config = dict(
    encoder_arch='convnext_v2',
    model='contrastive image-text model',
    dataset='photos with spoken descriptions (Open Images, Localized Narratives)',
    train_examples=101725,
    image_size=64,
    crop_scale_min=0.7,
    horizontal_flip=True,
    translate=0.06,
    color_jitter=0.1,
    tokenizer='word',
    vocab_size=4585,
    loss='softmax',
    embed_dim=384,
    encoder_isotropic=False,
    encoder_norm='layernorm',
    encoder_activation='gelu',
    encoder_mlp_ratio=2,
    encoder_layer_scale_init=0.01,
    encoder_dropout=0.05,
    encoder_inner_norm=False,
    encoder_patch_size=[4, 4],
    encoder_conv_stem=True,
    encoder_depths=[2, 5, 5],
    encoder_widths=[64, 128, 256],
    encoder_kernel_size=5,
    text_encoder_causal=False,
    text_encoder_width=384,
    text_encoder_layers=6,
    text_encoder_norm='layernorm',
    text_encoder_norm_position='pre',
    text_encoder_activation='relu',
    text_encoder_mlp_ratio=6,
    text_encoder_head_dim=48,
    text_encoder_fused_qkv=False,
    text_encoder_bias='all',
    text_encoder_qk_norm=True,
    text_encoder_parallel_block=False,
    text_encoder_inner_norm=False,
    text_encoder_positions='rope',
    init='trunc_normal_002',
    residual_init='scaled_by_depth',
    optimizer='soap',
    beta2=0.999,
    lr=0.0016,
    beta1=0.95,
    shampoo_beta=0.999,
    eps=1e-08,
    precondition_frequency=50,
    max_precond_dim=512,
    one_sided=False,
    adamw_lr_other_params=0.00091,
    steps=12100,
    batch_size=256,
    epochs=30.5,
    lr_schedule='linear',
    final_lr_fraction=0,
    warmup_steps=600,
    weight_decay=0.1,
    adamw_weight_decay_other_params=0.01,
)
Rows from block 2 of the text encoder, named by matrix and row number. Rows with one number belong to one attention dimension. Each number is 128 + 32 x the weight over its row's rms, rounded and kept within 0 to 255. All counts start at 0. Numbers have three digits each. After the name is the row's rms in percent of the matrix's.
# q: attention query (text_encoder.blocks.2.attn.q.weight, 384x384), inputs 96-191
# k: attention key (text_encoder.blocks.2.attn.k.weight, 384x384), inputs 96-191
q.14 096:088139110143088152092097132073149122150144077104106084170105099085134149142088091129141149100105131231136160111137086150137124140115115149119132134158141181133146133119060192087162085106161099103123161143178162148153128126113115109080073155105164150141082107145119144107187136173148094124
k.14 104:073131174147105078099154119127091118150148110195158104136142137137148174160162138145089153168115131073123112117142088132096124160095148155064144115160135061137077167143165117107113175109163136095169103125148116125157086113146200130140101181105193196159117147109137108087059160149078088161
q.15 100:166123134109142115127083122098110117174147189150131121092138177162140135167153072126095099119157150169156118102105097130104157109115105126152183146111157105166101133086153131112127126146175160138068128139104104185142171168090109110090150125174160115100146160150132086125084051146171162173
k.15 103:113096096136112144077147132162080067110161124203100058124152143084143187142130109081096149099110134101147092168116106081111082112138117091130111136109130122153141144094117121134163183099126155147116143144133134035156090154133138111123132129115135107161121139091096110153112115088164126130
q.16 101:142147141127104136077072135120079133135097152209126143088157131186174083075104158137121096133166100136129130086056142113200089141136130127149127107155085113205122188159138095147098125142152119132138161080124125114162153156132126161141149113158124113133152141121160112120113139102134177107
k.16 099:088109098120181104132144139133167123187145116078123123154141161163083087142152082124083119102154127133100134151112124085102091150118147130066163133106177121125106125194163133137136151061135130178087142175133077120124125183198120136116089140132120101184093082118163100120174091151186130217
q.17 093:042076146116125146127144096090149071118205124121150122116139146178158133125084097105107138132081132122116150165154134024134126147122139117140121161156160136128122123181096104129156126123116136075110118174134118117080125179147173116168119125177164100115146083098123154113094150158134126111
k.17 099:162120152168098124165111149152130159132135133107145192118105108075144163107144108182157184118131084160169139117177090164156129062125113167150140165153147111073100082127152170155130115151105161123118166121132139139083117132097098105123164097156109131167112145138123187150120133112088202123
q.18 093:102143112146081084072159108173106100053143079157167174078100128170194117177087149124117118171166116138118156098134075125084128111162153174132133143148162146088157113102060140060113134088135044095150078092080122142122188156136099118110156168131152098133155101158179133087152093142116143128
k.18 096:166073095097134070214114115075125158110126130128119116131088157059103120166115119124111077137061143147144108134097119135121156151137200139195157116118074153114155179128127057184143123093138139161160103102104228144137147154085200150152134130137136131127174164140165144101037093127134153176
q.19 095:170102091167153162153094069095121144090128118116085136153156135094095112108120090109152161157081113124111138130072139128091116209142075107120179108100101147162144108128127137118126130130133131113146055145147161151104159123119131171153076165102082217152171122108150168149090150122154129180
k.19 103:161107130122123136098086141112119148100134175093203048177097125112183083139138091097148122120114126115129180169189128105115111113143173154121163168177140113117125161046142136139155097168124118179125099125150157131210119094078139158142130112130083088107129113157199157105173147104107118154
q.20 094:136154109121126187120090129112095077146109128073144090103100136155143130128145129167153134157087154107114157170131178134094131110171171145119136134112113117125125081135162068066105128147140119135098136090134083170106119156161141158156129143117118083148131183200165117129128152139164099136
k.20 100:028138110151164166110131182107159183071161141127105106151139105142162177112127130132142094089137122065139170121097097166123190118100134112153158118107127164181086132132125115091145125166083186131088167167135095128155084116153079088112187105117129065132158154134153171150143180146158074098
q.21 093:124075176136127125161087106141105110112124152137202121115115102163068093102142150133069137134148169122131112124112152135132108145166122165143104154157134141130167162117134112125107105115182115163156090097087090137138074167107126140160092096147118116159121109116128172119108192126109118123
k.21 100:097116119071059123174128157117130143111149154118169128109087103154094135124132098141139159131134176103100143095137087143143111080152118116152154119145153123140172085117100132125138110138118147174101102177115078120139100112105111125164188118157182165143127131053121083206077119132151083132
q.22 101:178121173126095119109107188163136103111146112174150196129122134091109062029108131162124116132128095164067134170165168135136124170157106132117127143154142147098073128102109173190116147133110120111085110157070123128144215118128150120118128134143095144133142130142199165067183086144189159081
k.22 099:147105142125185096025189068066092158196172112102154137145114107117112189125148124047141117168119111192145167061094082093174138096126147120111105195141131142161133229132157096155114144089166139155076099173113166165140108159081137153130148116109119141110145113154094123110115136138123166125
q.23 094:129071095128107118098117114157115109092088100190205195085120175117141078154094169113123151082103112152129123179181131117134138173100120143164124135149178136125094117080038088131126134100156120204141199115062103117150153074187110190075086181107137118112090112114160150106141141114113116177
k.23 096:166077073134112115102056147132132139152156101130169110135095061060152205133139113090154071089160054101095083086120169111146146135091122099104126172128090117095134151170123151126099092127064134103067099130101111129113179141161140169117133137106105126080161140188091084081175154128159167125
q.24 101:088136134119144163087138151159136138148176158106187151122141146127130147112091137100176106169029157166081120133140084144062089066122125115123134151113174104091146134093161137141109052117127162112077142155190117182142115084125159185116113154120126115159111137117174180150112075139126098131
k.24 090:173151143221127139073132083152125132122093174101140152122157194187117063147153117142178086172126165140188088124080185146098127150152161134113071143103113143125137159131120121078142122098110109213171178086098144147129131108093145159129143087154104170139096139062097127171106151154140118077
q.25 102:138130092148134135135138115088137064153144093149096080185144087147154159170131090081102160132144150131129069159140091166112154114097140131101124136119136140165089137106164164167117119139194157106103129155199107129144135151136122123196149195122078136149068125154095138171087130169151115106
k.25 090:145102130146164153114151140123069095172174086128178137138177157106167195121096137132181122128143108113069111110132137115108124146100141112098061161057130118069103153149151121127117116097191096133164177168103131104100150126128087142184091118094193162099077091150105101119112103096146152149
q.26 106:134119117112172195148107134102121133134076149121116148161087149129125194131069166135160069153112202138111125125175178137166153167158155148151134140090123115197134109148159159132127140105118077068120169070104099088161115105142119123142169134114092141199087119132113104093183108096097142054
k.26 103:179147170128084123110125125119122153094140147102122078122162092147129104134171143134112178101139117133119111108199165047105124169158076125191131126121086146123107148149164132140119098142089088148089079165098142094098130161108157181094161086177158165127085110121184139123187115064114106217
q.27 111:072140109131118074205147101161180108125120150161100186187114120168125112147080118131131141133050135102104117123155075142181146148131139122146122102182159122128097140106093119127141153079123133155126081078170177122136143170074186116113082133076168159121179140124085115105130124101167132121
k.27 101:148163178143154140145101111083105174067131123075124117141087156163169166169146147169180145127201099147126122101109131110148129141136161170138147145117092138116178139093131157133086151139115174144132135164103078165070104129121118094149131102084073100100116169101145115144126158114135093154
q.28 112:134111195165118096095091108077160149123144122108141069103165230128156160165107152126091099119060071132133137116120096144197083106134114139078156125141072137193107149131103140156153114138177131144063106191124155110111121140105161146120051179107100119139102116127193130122126137167108121179
k.28 100:078100169128157168106090116102123115168173093076138163051140144113109100145132124148197144164154109102133082144102186101162166169083060200121118152168162153097093161048111098138156182114104152118119165211112105084142104158142107118107136105195113172149060093125124149098066112116143128130
q.29 114:157098133138131176169151116156116073099127133106118179108060135117142087132096146154187102123150189120182174161139154121128134137100110100127132114104127149098140085110144123117130072095095164143135091116101162085081144118160087117063141096103132138076135099155191138148115162047175152121
k.29 110:108120068110129128116096139146145208081148164105095106112177092053102158087158157129143124092128124061130099164154098177120172160166160139094209139147155131077093049095083089138127117192170132099146179104104151126139114143139134135146127131155141176061156091086101126099150110139133125094
q.30 111:137189164156149131070169160132153122155172146169110135133077110122100183153101092162108170128095110091198111103164096148115104164104140117070128148185170099138130140072078128123097170138162134219096150129076148156160090179113129144081088199097146066143158126168115172099149183195077107146
k.30 116:090150104068114201146117128123173118170139125128135116122115155051070105073107124088130122151187115096110161200113112121146135137173144153107123086155161086105142113146095140190108142109139128112120085090102140117089163100159121126144177117111149162110138137128085100085200157123143129110
q.31 105:222104123087129128078175104143106086069114125127125070121089132151187060108073123168169097084150133155120149120083153113102135144131100098130128198077137085238130161141123145159088167134127102183125145116120100108118127130155097143166138165120168119126139108170121121141112181110147153148
k.31 110:177131112125110103125195072141140094182081112161111153120140184153065165178116139114093056174128160152167161120119139113117108141157135154101084109120126099090175137114157135132130138109097157067146113133114111114147170079093080084127124146156143102191123078104120112152092143181111084170
q.32 109:076063120112155089174124178135159109142181136202156111153150116106147128129125163067125127075145094154154171127087108135123196180136097145089079087157122147112129113121145190086071190117127086117060078209157094186116073112134114163109144182105076153168118113123154120164099130098160141115
k.32 108:095120166135131093115165064130137117132110138153152080111138131168152153103149113088094119102140117165106196187142117110150112119084136134079177117133092121105119141148122051146147131154181140127155135090151115139094096175152184100111148144178159135140096189134162140136074136120095134083
q.33 101:097160116161089140139154193119208148134126118160153124125107084130138138106073126123152144122165132168160167142118120128136090135064153120112108153109149083116113162126145095166178144135131147107108167149137134167185114157124147127085088098123109063056148105105188127133032143125138113179
k.33 107:103113059172146078110118153112098153190087156125095112134136130123119147102114144138129141089148096102137068135149140132185126107104129132075143123137141095163158101187138125125087135099135105085147100154109141162187076168215118114094108145085100155092132188195103106042115110110148120167
q.34 098:139107151172187137133149176109114133129114166148127179141151162101121109129148079148112138134112083077128126154105106182163153166119092083090144106157092157150070105147125131149161168164142085130122125164140120138088169061213123140136173146127132212112153179106167011135096089099155115125
k.34 099:147133077116112124105190113150137124109135110140173138113157110123112132163147064105148075117104163147120139093140135079095150139177192091127106093130165117123145139120185133117111195167147125072149196119121089091152154135107080140173078144209146108166101132098122192117111129100114170154
q.35 094:143156089098139146156088170164212111064071132089129123194087074100078115109083104106118150149117104161100114123082187091135140120118158153110154120130138132137160201118073125103130159152148104145138095109140146050177117143136119094142084122133166193169130112176074125139151124131163112134
k.35 102:140117131135139103082100156135134120080088172120163050119153136159127115064109178154121064070141132110109182185109149142137150148152103167100157078133069150140156102142106152146134136100165115094148110141177164061091161068018149159102113137139165143157119051132154101139116111085142075179
q.36 102:108103087137191156113138065130122167166180127156091104162148126089147065126161174098184099138110149110105120123182087102158121170152149107127142181126081199106136138197169096076094113101127115109121114041155091145157117093130100186115197059122106100122194158119145131115116135138095139126
k.36 110:134105158137127156096189109175137099115110134085121164096153124117145144133095146139156145126195153157135149130091112189140130157161125152117144113125187190067105149099061206073074140177096089178061139165149121138111130155122126114110139138151133145122079121140166056130124083083061132121
q.37 099:159104115152038113113108063119162121143088159107105083110100114151146161148106194131106140103156182175111148154085084144137130080141145148133108122175152116136148130195141150168087142113125145117140107091082135168094146090147129158128151166143123133160114103124176153155152129107090140177
k.37 101:106081153115150090093170203119113138126174134205134145129138088129154155144156104132167137150107161085151115162090099132122165131159066079139142148098062139105165136118126056117168139097122103090132127109059117140092113150121099139081135073152132104138133144156141169153124141159175123144
q.38 103:143164138123147156159132091108107151084155120130160190077169131113131147155094153144095092176183090141135121100117089135089179179125042087123140121195107170119072119084134140086136075106136106127076173109134114130136105071157061120143148152165060155142126175094096094094156129024109135157
k.38 103:140123105104074101131146095089112110105112174078123077085161166048099109095113103091150106109101115151117158147173149080100125122162113124093134137082123171173127159131106180173147188109155125108116086117147111125168028111121174186108109143122166174134147086112179084165155148081132087147
q.39 089:188132111092152099127157149123127098144096110180121157109114077113098105180097210118129070111106154178125111166134141079118111146117142163172146151163157076087093105133105170179149160105174148101094173112115116091173190091117182123165096145098134149144121089062000131164144169091118092117
k.39 100:093179193072127184124072162143221103162134103128131107111150138162098085174066166184159139097211168093128168043109149089104156194112095120105159181130140104172173079105170166105100190151155081132204150111134124141124111154149168211158092133123133116111180092097083105116152099156169140086
q.40 097:090142112109132140194069096129103151108103125105181091135128116091144086175148135047138171135132175166130076128145153130101177159133138182084187096118127193128125119123124104092101096110142148142159126175134102079043141089162050097141073171159171099122126103161137069135132111127095125101
k.40 102:137112181145129113123116190189149128110159166114135193148137129147093161085104098121109151142156163117135115164126124102089138185167126153111058171172083107159116151139150169176114095214124060135099073176032172111153133151179145139131102130058123092175130119183101152121126125177103133137
q.41 095:107127192134101168161077086132049080104098185202123140191125105211065135172131066155113126123128153087097117087125149105136098096140129195138142138120085114145172114156115148198111143162178157155114172111094100159135156151085133047132179132119179142113173119143082134160176064092148125092
k.41 093:078101146135142121182134145110125115077157097123170196068144149122114181147126163156138125095112129143103103143101137072107138139155065136116105145098114152142151158112196154119139100153102122140113049169187069150177100140077087169214156133215107072162100116161174110082096132148111186148
q.42 096:129128093152168136135081118120135194058134131080168095126162116119132080131089133161157154088096168153142135104138083101127148092163107104140112104129119160087064129131046194159212166110097127135126121164109147147099125089068158141107106168132120176178109071109122150073117095186116120179
k.42 102:117123071131086126060130157080061166112094167118180157092118088123119145214159108106188140172120117148121165197146133136112107170094115116186161132140137069114127138123157103159101063106108150170156112163130192229168164131114123133155157114113134168142105098120120159163128129109107159131
q.43 091:064109190173135129113115095165116093092110118114109156146094152156133128127115085097171131133079154133108158151101064171141115145159158136068138137158121124161111144108132164101124154138052138101136118192132133171095118126122128158089143128131165137101116177149142076127114095139113132143
k.43 086:168082094139097170116124151113171125133179160122137086141141077093109142105165147144145154136124149108158186120175095056061123120159144166187093170120146129117163090183131068139185132104128114154111107188173123129152102099128140064096178146146179121151128163162143127152098082120108162157
q.44 100:146125170101182097139079132115081141092146053124157180155139069153107189123160157112122121083174148137125098099150113080176113133164157129072155170134163159180143134133149137153099140164052140172111086064138214082163099166112133157094180155137131080129080140101083071097113104086108137138
k.44 099:130188128146159141183153129166169144118148168151153074159088154151138086143081139142152144106141200149102123144161152116113176131171179104133139172099126101129122120180142112143145130108140112145111102094189076134141099096151078097143187097148103159101139179109156079145149105165129118158
q.45 099:111127081089117113144116127149168138166109069145187105130087193163115095140095134095102161139144155182133181127172140097124086067200121090195133110101092126108136123102152076136129148106150170127183140128161211122074166124143111160129119124141126149171142074076135088133162109125156109119
k.45 098:146137178167126101155080121166133149145119119106117114126136106150213136189114082115144091115104141109132125124129161208186156132132127144105131134129168076136112124036099122184116131106138053085091124143131102098087123183081129142127118172116097161085129141126089167102118062098126175137
q.46 093:135073123116090117163117114147144150151125118093146171087109113174108111142114156101212126151140120117134106172119142102121091109168128199174112155172121176142130124122114151179104168114155160120144172118129110099141084142099099153106104116095123083096159095105129112165111064075098065095
k.46 105:131119138086166189166102151078119124074112144070132178098166144128149098099122136157128162136152100166136161121057147120168138109142096083110166095155073120164173134139102215195074154109112120221097099118100148102134102081116135104137105148118071102156101148171121083108134108095109130090
q.47 092:083150171150157118131121114149091165177150095163155137140090072164124065138081110089176077119132151103147098156130108119112152102145102103145130118146179104075171104095125151149085202182127140089098180106140151117121191085150174138106092111105151134057128097112057125191142143163180161128
k.47 095:087090126084113152111131158128146168182129091083129104159134159186153105154125090154164077136149130150146129147142097132144068133072133154199178087168115132105144136159143160151185086158100148172193136164116185156113142090145127102143095226173058118145184156113104101133197163125117067071
q.48 103:123125080171141178117191178169147094085065111168128089151153149038125210097169190174162128126067131085202086117139093110098057105145132110134098108120185084130101102106135159122135124137159101108168167099162173157128112117106108127130146109121169095183143110127115116135063061128114063153
k.48 101:158114062120083102143094088128126080055171146175121101101147190113103136142130090128097177107175133157106074108138089122173105097130154108237098128124128064162107102108137098135085191144155134123103064094168191153146171160156094142168115155113112103123094142116100133109134127177150065111
q.49 100:170123117187108130092122157151072189094165186136150088170160105163113131060191102138160100138138147122168091182105125178063142076123134109072094163118195161104166092118162165108130123138152134096136153131142151118117094122160108116131124066178144092200107152107124172177140133077108120153
k.49 100:074125084146117097149080107134083130132107107129156098126152157113182130124095103110128165109164057181117107079124057167145179184154113201207101098148141095103175126157134121071142180147146130088101136160091185161151129127128105138188115137160147142085135077103143176109109110170130110093
q.50 100:181109070131075144170085069037143115132131175166113098082067108150138080104085120056185076097154075135143170106078107135134197086165127125136118176164120160133153146163156109163183120124093180100127093176158092095138146167165204093103101085106153100087131175094190085196117169088135100161
k.50 098:177085093065105135122104148074140164077112162155073128136113109127171172143110181102113122148127113146153110168138095196101090134088133101124140102039126129127129147171139102065140101162066149089125123090180080136084136148061125121138142127163102097099165178096171163075081095090122144098
q.51 103:114076129171119124107189095054070127146120123136080198110139122091143130105119116150105156122133169090143141135048136177109093141134199147114139161124165071182102123096154062058122168138154139156109130117124149127137121141104119194086130155102118120163113201109094156083124149113134081127
k.51 099:190158082106224095184198117156114086139199145124157131098189122085138149147154118122151147144145187087079128122153165139133094150053116115111111100083099147145136133064154162150139113137125082107159140120145141140152126166098173119169153108148098185129181122135155131102113137206039101115
q.52 114:154116158136115171113164135140164133171133107097178074155136156175197058101094132154124077140131165070083126113144179148188133093132104132095111127155058084118129067131126066163072133095106060053145165095120138128126087165142095143159130082133074115090114095064110106098111149168112163152
k.52 111:076172135106113111098136157097111148060114090176115093132162128112158140128147114165137178172180063102130167105064122167072124113139105173120116142135161147099085118083150132145119155143113194107177165130160188181129099117077126125160098198129103111141102146075155129086148084134102121124
q.53 108:122129149115165182150153183166144117150106067206112152124182103132164127147140155115154142030124108115079114168155165104106186109115157132148121101134131141189109127135126137107159142172104148135099154096075068138096101081122105089151150105144070139133120150115118146165188146141163181163
k.53 111:105126121131112128166114091063074154111135149129158129097137155117190116148175121140130108132203146171173110133124132122126080093133144168079154111160086084136132117184162137155183071151151094170108165148109102086153154104121175154143154138111068165129121111133100146182140109115072156084
q.54 107:097118163131186133142100099119093111127169146184143145055100109109127148124136113130095072202149111142140138156140176136148128166174147068092102108126113101077100122116135108141086136138171091181146135162109129157121104099154134150144098133139152126115100103177170115119157113131139121091
k.54 107:110110112153095108110108140172099166109091167125056127173127089075133126180140159150122102153066111089162141121166097072038141134134112111143146134128116107126077108174112102081116164099136060155076089097107107124163173145083114088102132131124129151105125113096177123110113058128157148067
q.55 117:136110128146130163104144148162115107125098154108091207101190148127123149123169143073073140149116123119100143136116129125170127105118144158078136134144133179150106142134137099126141167130080086159149165167107161168136097101153072220079143123113148081210175200158118068132112114140153132118
k.55 117:141148159164068141129118195165138103026109168125104140144123126144119134131182131134055143181160153139105157174114086136087154117105156130211135140162102154085110122136138103156146053082085134153136155050122078079159153128136116134133128228173186134152150056153140114117144129134103096128
q.56 096:192105131158115138128156165087120141183087120122129122083143154068110129167147198105158167145100123104142102162243117130125117091178131150150125123092147073111182144087124116132131106162168155105120150168083127154225084130109151107150113117057113079111151153135146124112092061201106133150
k.56 112:093148116107143165097138153153072128140102132181204150138174115178098082103087074158129048126101169143134135115121080090150111094086108192083101160159130139118082150064070178124127144107159137146175100181108149082078166193174082192140141120120106141157126085152064123088179133189125174172
q.57 099:165185140141085127126057141165183129072118086103134123168097131101147148142149138081107093119133118120081149125096146125107068156116059160118151146125062111136125127169084180148133140152103102163175120148082093096130170133107142156176133125127112157225150106130118126117134124118119211120
k.57 115:064060078126121150132130167102119161138119129107099161119108137115091140084123172127082136086126157083136127129100124152121173083176133165158125032108162160100089189119167098113109131112085149169095123095114147071154115105143093117119083162141151109125149101104112160183074140153155128222
q.58 091:166080131094121133113099153140198121169136134114129187091116146130118138105140107110147133165121079146080124141133163153121153064133122130124170105106164120084192052158156102111126125085080128084164193125114119105153146122130167154145125133119082113102161151144139074108110066145141111160
k.58 106:157104133186135123150088088089150130146169158070078124112155099090167206113121094110131160133147119146135154111131138157151107178097112035124109129084120079137096108174165082128102155162196146095127118091054114149124149173187122184156126092154127148154124128130162119148168129172128083164
q.59 105:095107108103101162149176084088120130164138154176134122101122110148150075145144122111160095098166153114131124130062105136113116175153135074090119107165138196131204105122120168151100146150189111171146103112076127150182165173128082134137111160134113136114083180165183119129132131125110116161
k.59 105:123141124135097102125108098126100126088087078125126175141133084135116214078146135170080162168196151112141175111134084148135181161209121150111144129110160090126132123129217165145096079163131129109108158172113089149151088120170131081177105104127137201165157150154117107081105137096104086157
q.60 095:078083137097136114166088135142134155118149125137165127177113131090167154150148184129131158128074128083163055172159135175125153131116141122140074122158109132137061121133180092166114137135096169157121140117156116139140150115157111110121139086163108159092153117084112138119085125123128112155
k.60 106:115182131152193092078145150097083173153129169055138164104123146158126110218105128129150089119164134108082101101155112143118134125118106136154122108123118157124114068139182165086183108146107138146136101142161147094100131167096162134141153145088135120196110156130105098114150153156185088126
q.61 092:135112110180109157099164163210143114144117074135060131163119134118115147173175094121134134095099154128105149166212118092148108132046094098111135120116105117086169116081178100127179171094162127154155125077108063081093125157114138133077080108120116096157108137111131163097123124163142141148
k.61 107:136119122095126068136118143098117162109135128146146106166127114166148090091165186152116141109126129169167147113072169177111173134128123103167146087150089122097111167129138150126107106119130140096129174037193123197170119129128172124116121107129097142121104101068128172166157102105090167103
q.62 100:164118178117145116057113114138105107097168157075180113090116151077098100140177095122140145094097175135145126097103109112124119121099095151126099121151138149185136136119127168145083127149090126134104123116123150111124091107121157151146088080125076040134069107117055131141094140114141102068
k.62 111:132105080028082152115135129153089144136162164122157121127140090153096152124097139146113177132093101150109150055165107113130054165130173146125093134118140132149203127132167095141160141228139110211068138163111122124151159103104127151028121070104098122139096121152098162152082151079137172147
q.63 100:126157120160123143174183147162143031143051099130158087087098077100129112095156132118057136184154141142120133131123141110103122174108124104116160081128129131099133096100141125122164100121099206079143145138093121095157086166127108127117157097087161118133157171163169134090148098147095125143
k.63 101:144102162095127176132106117104091179152093157077104146093191143150108153123126100148197128090105161118142096108106127137099092086148129139118094080143113083130143098132198158139039164179155142158128155092207119134158124161176122150168111112160134182090089104122109109101170126093096073174
q.64 096:161131125139099085155108109133154171093164147139094031100097090104155169085119165125086183130177112068158107191166135161163127203141121144139150112173108105153145113121150160165158153174135121147167123113168089151092090125130059119160144132153090110130106085113151172072072152154113190099
k.64 111:073133154102207155171138076126094116117153160158111203103122210130144201159169108076092136082127177132169129100117126130157110164092103126136085160123119133095142115170117145186149132171080148091165168130126129145132131145161176093128157169118123130158081137168145138178143133105094151134
q.65 094:108175152130111179162103034162068129147159099080157163116102100098190119066144191149167140171124142138123113119065146152071119092104152142109072150124089112056145134096127155134170151103149057104138141111049146124152150154136121057106151115127111168183129092093069133089113094141177149148
k.65 101:133105038108142098120160107115094221068119074100186126098065132134091178138135133140114103123144102150126127070148115160124135122162159100133166127146102171159061141067158089127120092103101184106141179095159163106094132109141107133097172144159085079112161151130156105160127175104155092112
q.66 094:052127221078132053149101114196110107116127121133056094154080124145125116200122166135103123139134144091160159201098178140156107143096151116080061111132127175130096126176146192125116126152056155143128128057211170104131144146116145140118150114109129139149146131146146110152108121063137149131
k.66 098:089100148179161116126150149097110094112168086128171137114154114136118208165138106116124123162121116110101099128193146156115080125154205196130138101039088127177129126139110114141165168127125161107088132138085114152167079064158110132109194190084147149166132112117089097159131145109132078139
q.67 106:107100180083188134161172151125119123150159139081139140134132139132154124096110162115178126116100103111144055222099136168157141120142091074128150105136165133177138105122090169145126114062151131140118116144150115110170134157133081097077134106159163192084114086084099095155206104100105115131
k.67 113:136151166127108014135154126195133094102159158153117124062129154108152161143149080138100135108082189134158084125164111147142150109102203155125100195134139157108142104113236146181165162192191161156053121169138080132162153152108146093116111126154171106131160124146109150140097081108190080150
q.68 100:065102179111099049139124162170089098142100111133096126122085160118140139086178098166187111153128142105170075116140166143088140044132100035121075101104132164150129154181152123122114126136128099173176134077172129132119101122109135199172163029126097118110112132126207174163123136156106171138
k.68 107:143162107115082183079116145173117131150103153120095095112141128106083100126086135181188136121104084108112136106189104147184137171146081151098169168114121135174147139129118124091158144071094154072084138153121090104162115081095138115126102185125053160180157127131099133082119137051078179100
q.69 094:077145151087071110138140145116122149100132094140165124105125127142096088109138109109147176170117128070140137175139191159197172133173067128151140134117176111118117175203081181153110052145134106096130092096119119102126113135102114092137132148141161139153131080140077125168167071054087113133
k.69 101:142093098123184108126154140091106145156135116096084162115088129137141106137086092089109119120155122130097182155151139126083074129098147157139140106096108151134124092166105135129135179175135121098076133079148158161137150114061196144090157172153140181137148144072161191144073146097095164157
q.70 097:124074142148176117114135127113122082143056159127179128101081141057151148126131156098174099144173112133146109134172187183097092140085079114103059103154142122096054214159199113141155165144142068144150105078124059157169109139104181148088167162173086129132109137189126144133164137208143089046
k.70 104:110127105158116176060154074128115093134153110091066157150180170119080121150090097108126114163124144160132142147094165157087131109180166160141126145133151091132100118113082089124137154145147103177093157138126110104077132145116125063092125146178140178140143126150120154148149123055157173099
q.71 100:064153161163178144128099115129125153140103106136111118157126125133115111150091138179130145141135135190135086171158156193115108142112128134150151111114136144179114155180068126104172091123119179105089078125101152142185117119138143146097081185079076127145147123096115040143162161148161094135
k.71 103:162099141157111105118210133139138083149096125121150163134130166157082095105211114141111068100156130159104168057076072112094104136148144171056162127139121120157058127125154135122133117148051141074112143111146162116111113161105158154123142120142143139161057124101133127073116158140102114140
q.72 100:093146168134212109115148026106147151123061182145113081150098134126109078133134083154153163093130142138154164129161125175168131131103123129136107164117072120136138161133140119156120140186119034118111088121168135142116112163109152136185090147094067112073131173109104125087167166109116150148
k.72 107:114091164128157093090161125104118116110106119136169140139069130156171119093131177109128120124134131050072100108150080076146162148135135108167142133180131198119127140212155148170146136124142181088092086061166148102092115159134088084073168150080155156106166085114118120115161164100114096080
q.73 109:146198122093089102182153108134122105165092099101185123146110038140123151167153142103112108154148165083104122097071143129154123121106167094133095149071138201126108155110166182153142133092091126133145163126170111126154086096150094130073180075139131127117186091127099103089127123143104118061
k.73 103:153145144194138142098075079156029116165118123088128135115123136173122138130082118150143145122086145102192107088112127091136086176138106111109104153143150139187152159118102118172193138103161131144121154151096130127124106127173081057176136149080134091100159124176198147163124145082092115115
q.74 106:088125151142162161095081151174133169069176075110091133099155164102150107114115099086129102122137109168130164184133171134133151104176124194098117151132095143109119083141195147156109141120145100129130151169168080092123165166134133131176091141137102058223151158127200108152170111085109169107
k.74 097:153104130128189110104117120118102166166121121084149168129138152166154088127067143103075138107119136097168132110119106150125141139052097115146157154174106147137139109135130040080099115117082137166131138082140121172097119163139188075091149102156099122122150139136152096054101097141203093168
q.75 103:139158075089112117077162120207139099121147076146108133202130130125150219088161142118108152133158110164077144163129105167217100083087124177135152117142117143077190184082159123124122156099110149128109215144124149109148144154097121112114134216127133163125161129099105139098133080114130112131
k.75 108:108179152081104162166110098124101125053090088091106168158131147133037134102056111192082064153097183075154170082138170143168120130113111115117104144159098084124137097123127097188090101154162122148144135155112132153157125141142144161167147122147113161065119121120148123143159127137189140099
q.76 108:106090104167089232121134161105152157086098126086130075162138139162103141144127186056137141210097126114095172164132139131072171116182121128121111108123140108143098129099138123124105173157123108090064132109123145123141107071124040135118207088087149143138136078118151161160136093116106087156
k.76 115:096102159070110181184162122139186147146146144131101144154122088126187102083127111179196169128160118090124153145094164129046120095129133106162068142139182118116181123137126104152133201178129206182157112075103153132109176079127154087079091113171164096142056133142101086122148101135108116150
q.77 109:110130111110168153155191139152109171074137149188164076114083185181161122172138137116115044104115166158175121128111070146138178199132153108139101069162099144066111146115111128143116143123120077111151138069129129116116172141086135094190128140153130084109140176106156104124123087119118143064
k.77 106:168148112152077061095101110092103062125141138134074172078123172064100041162091150126160124104108114114104046125117181120140093141170103146156096157068134156091161087130132118115116124135111206097082173173134146112151160071130183173137077122152118132163124201142133125065137198134132107168
q.78 113:140178134168139148142125136121166158175143082138131182101175195161160140087137132114111181116113117143148110156146148122128158168155137111085133182125143178141137124148161091152106107130159100124145129143107179118211111116165138128082144136103175150078118165190133152083130112138115068182
k.78 110:090134158134123172121139080146082148079170161134089090144100130127156093101119063137125124169192133140111119126127157097092124108087102123117203180129162121089094170158117170094142101162120109125141123092132096120140161122095078132086123181166105059166082109141119115086115132140112121065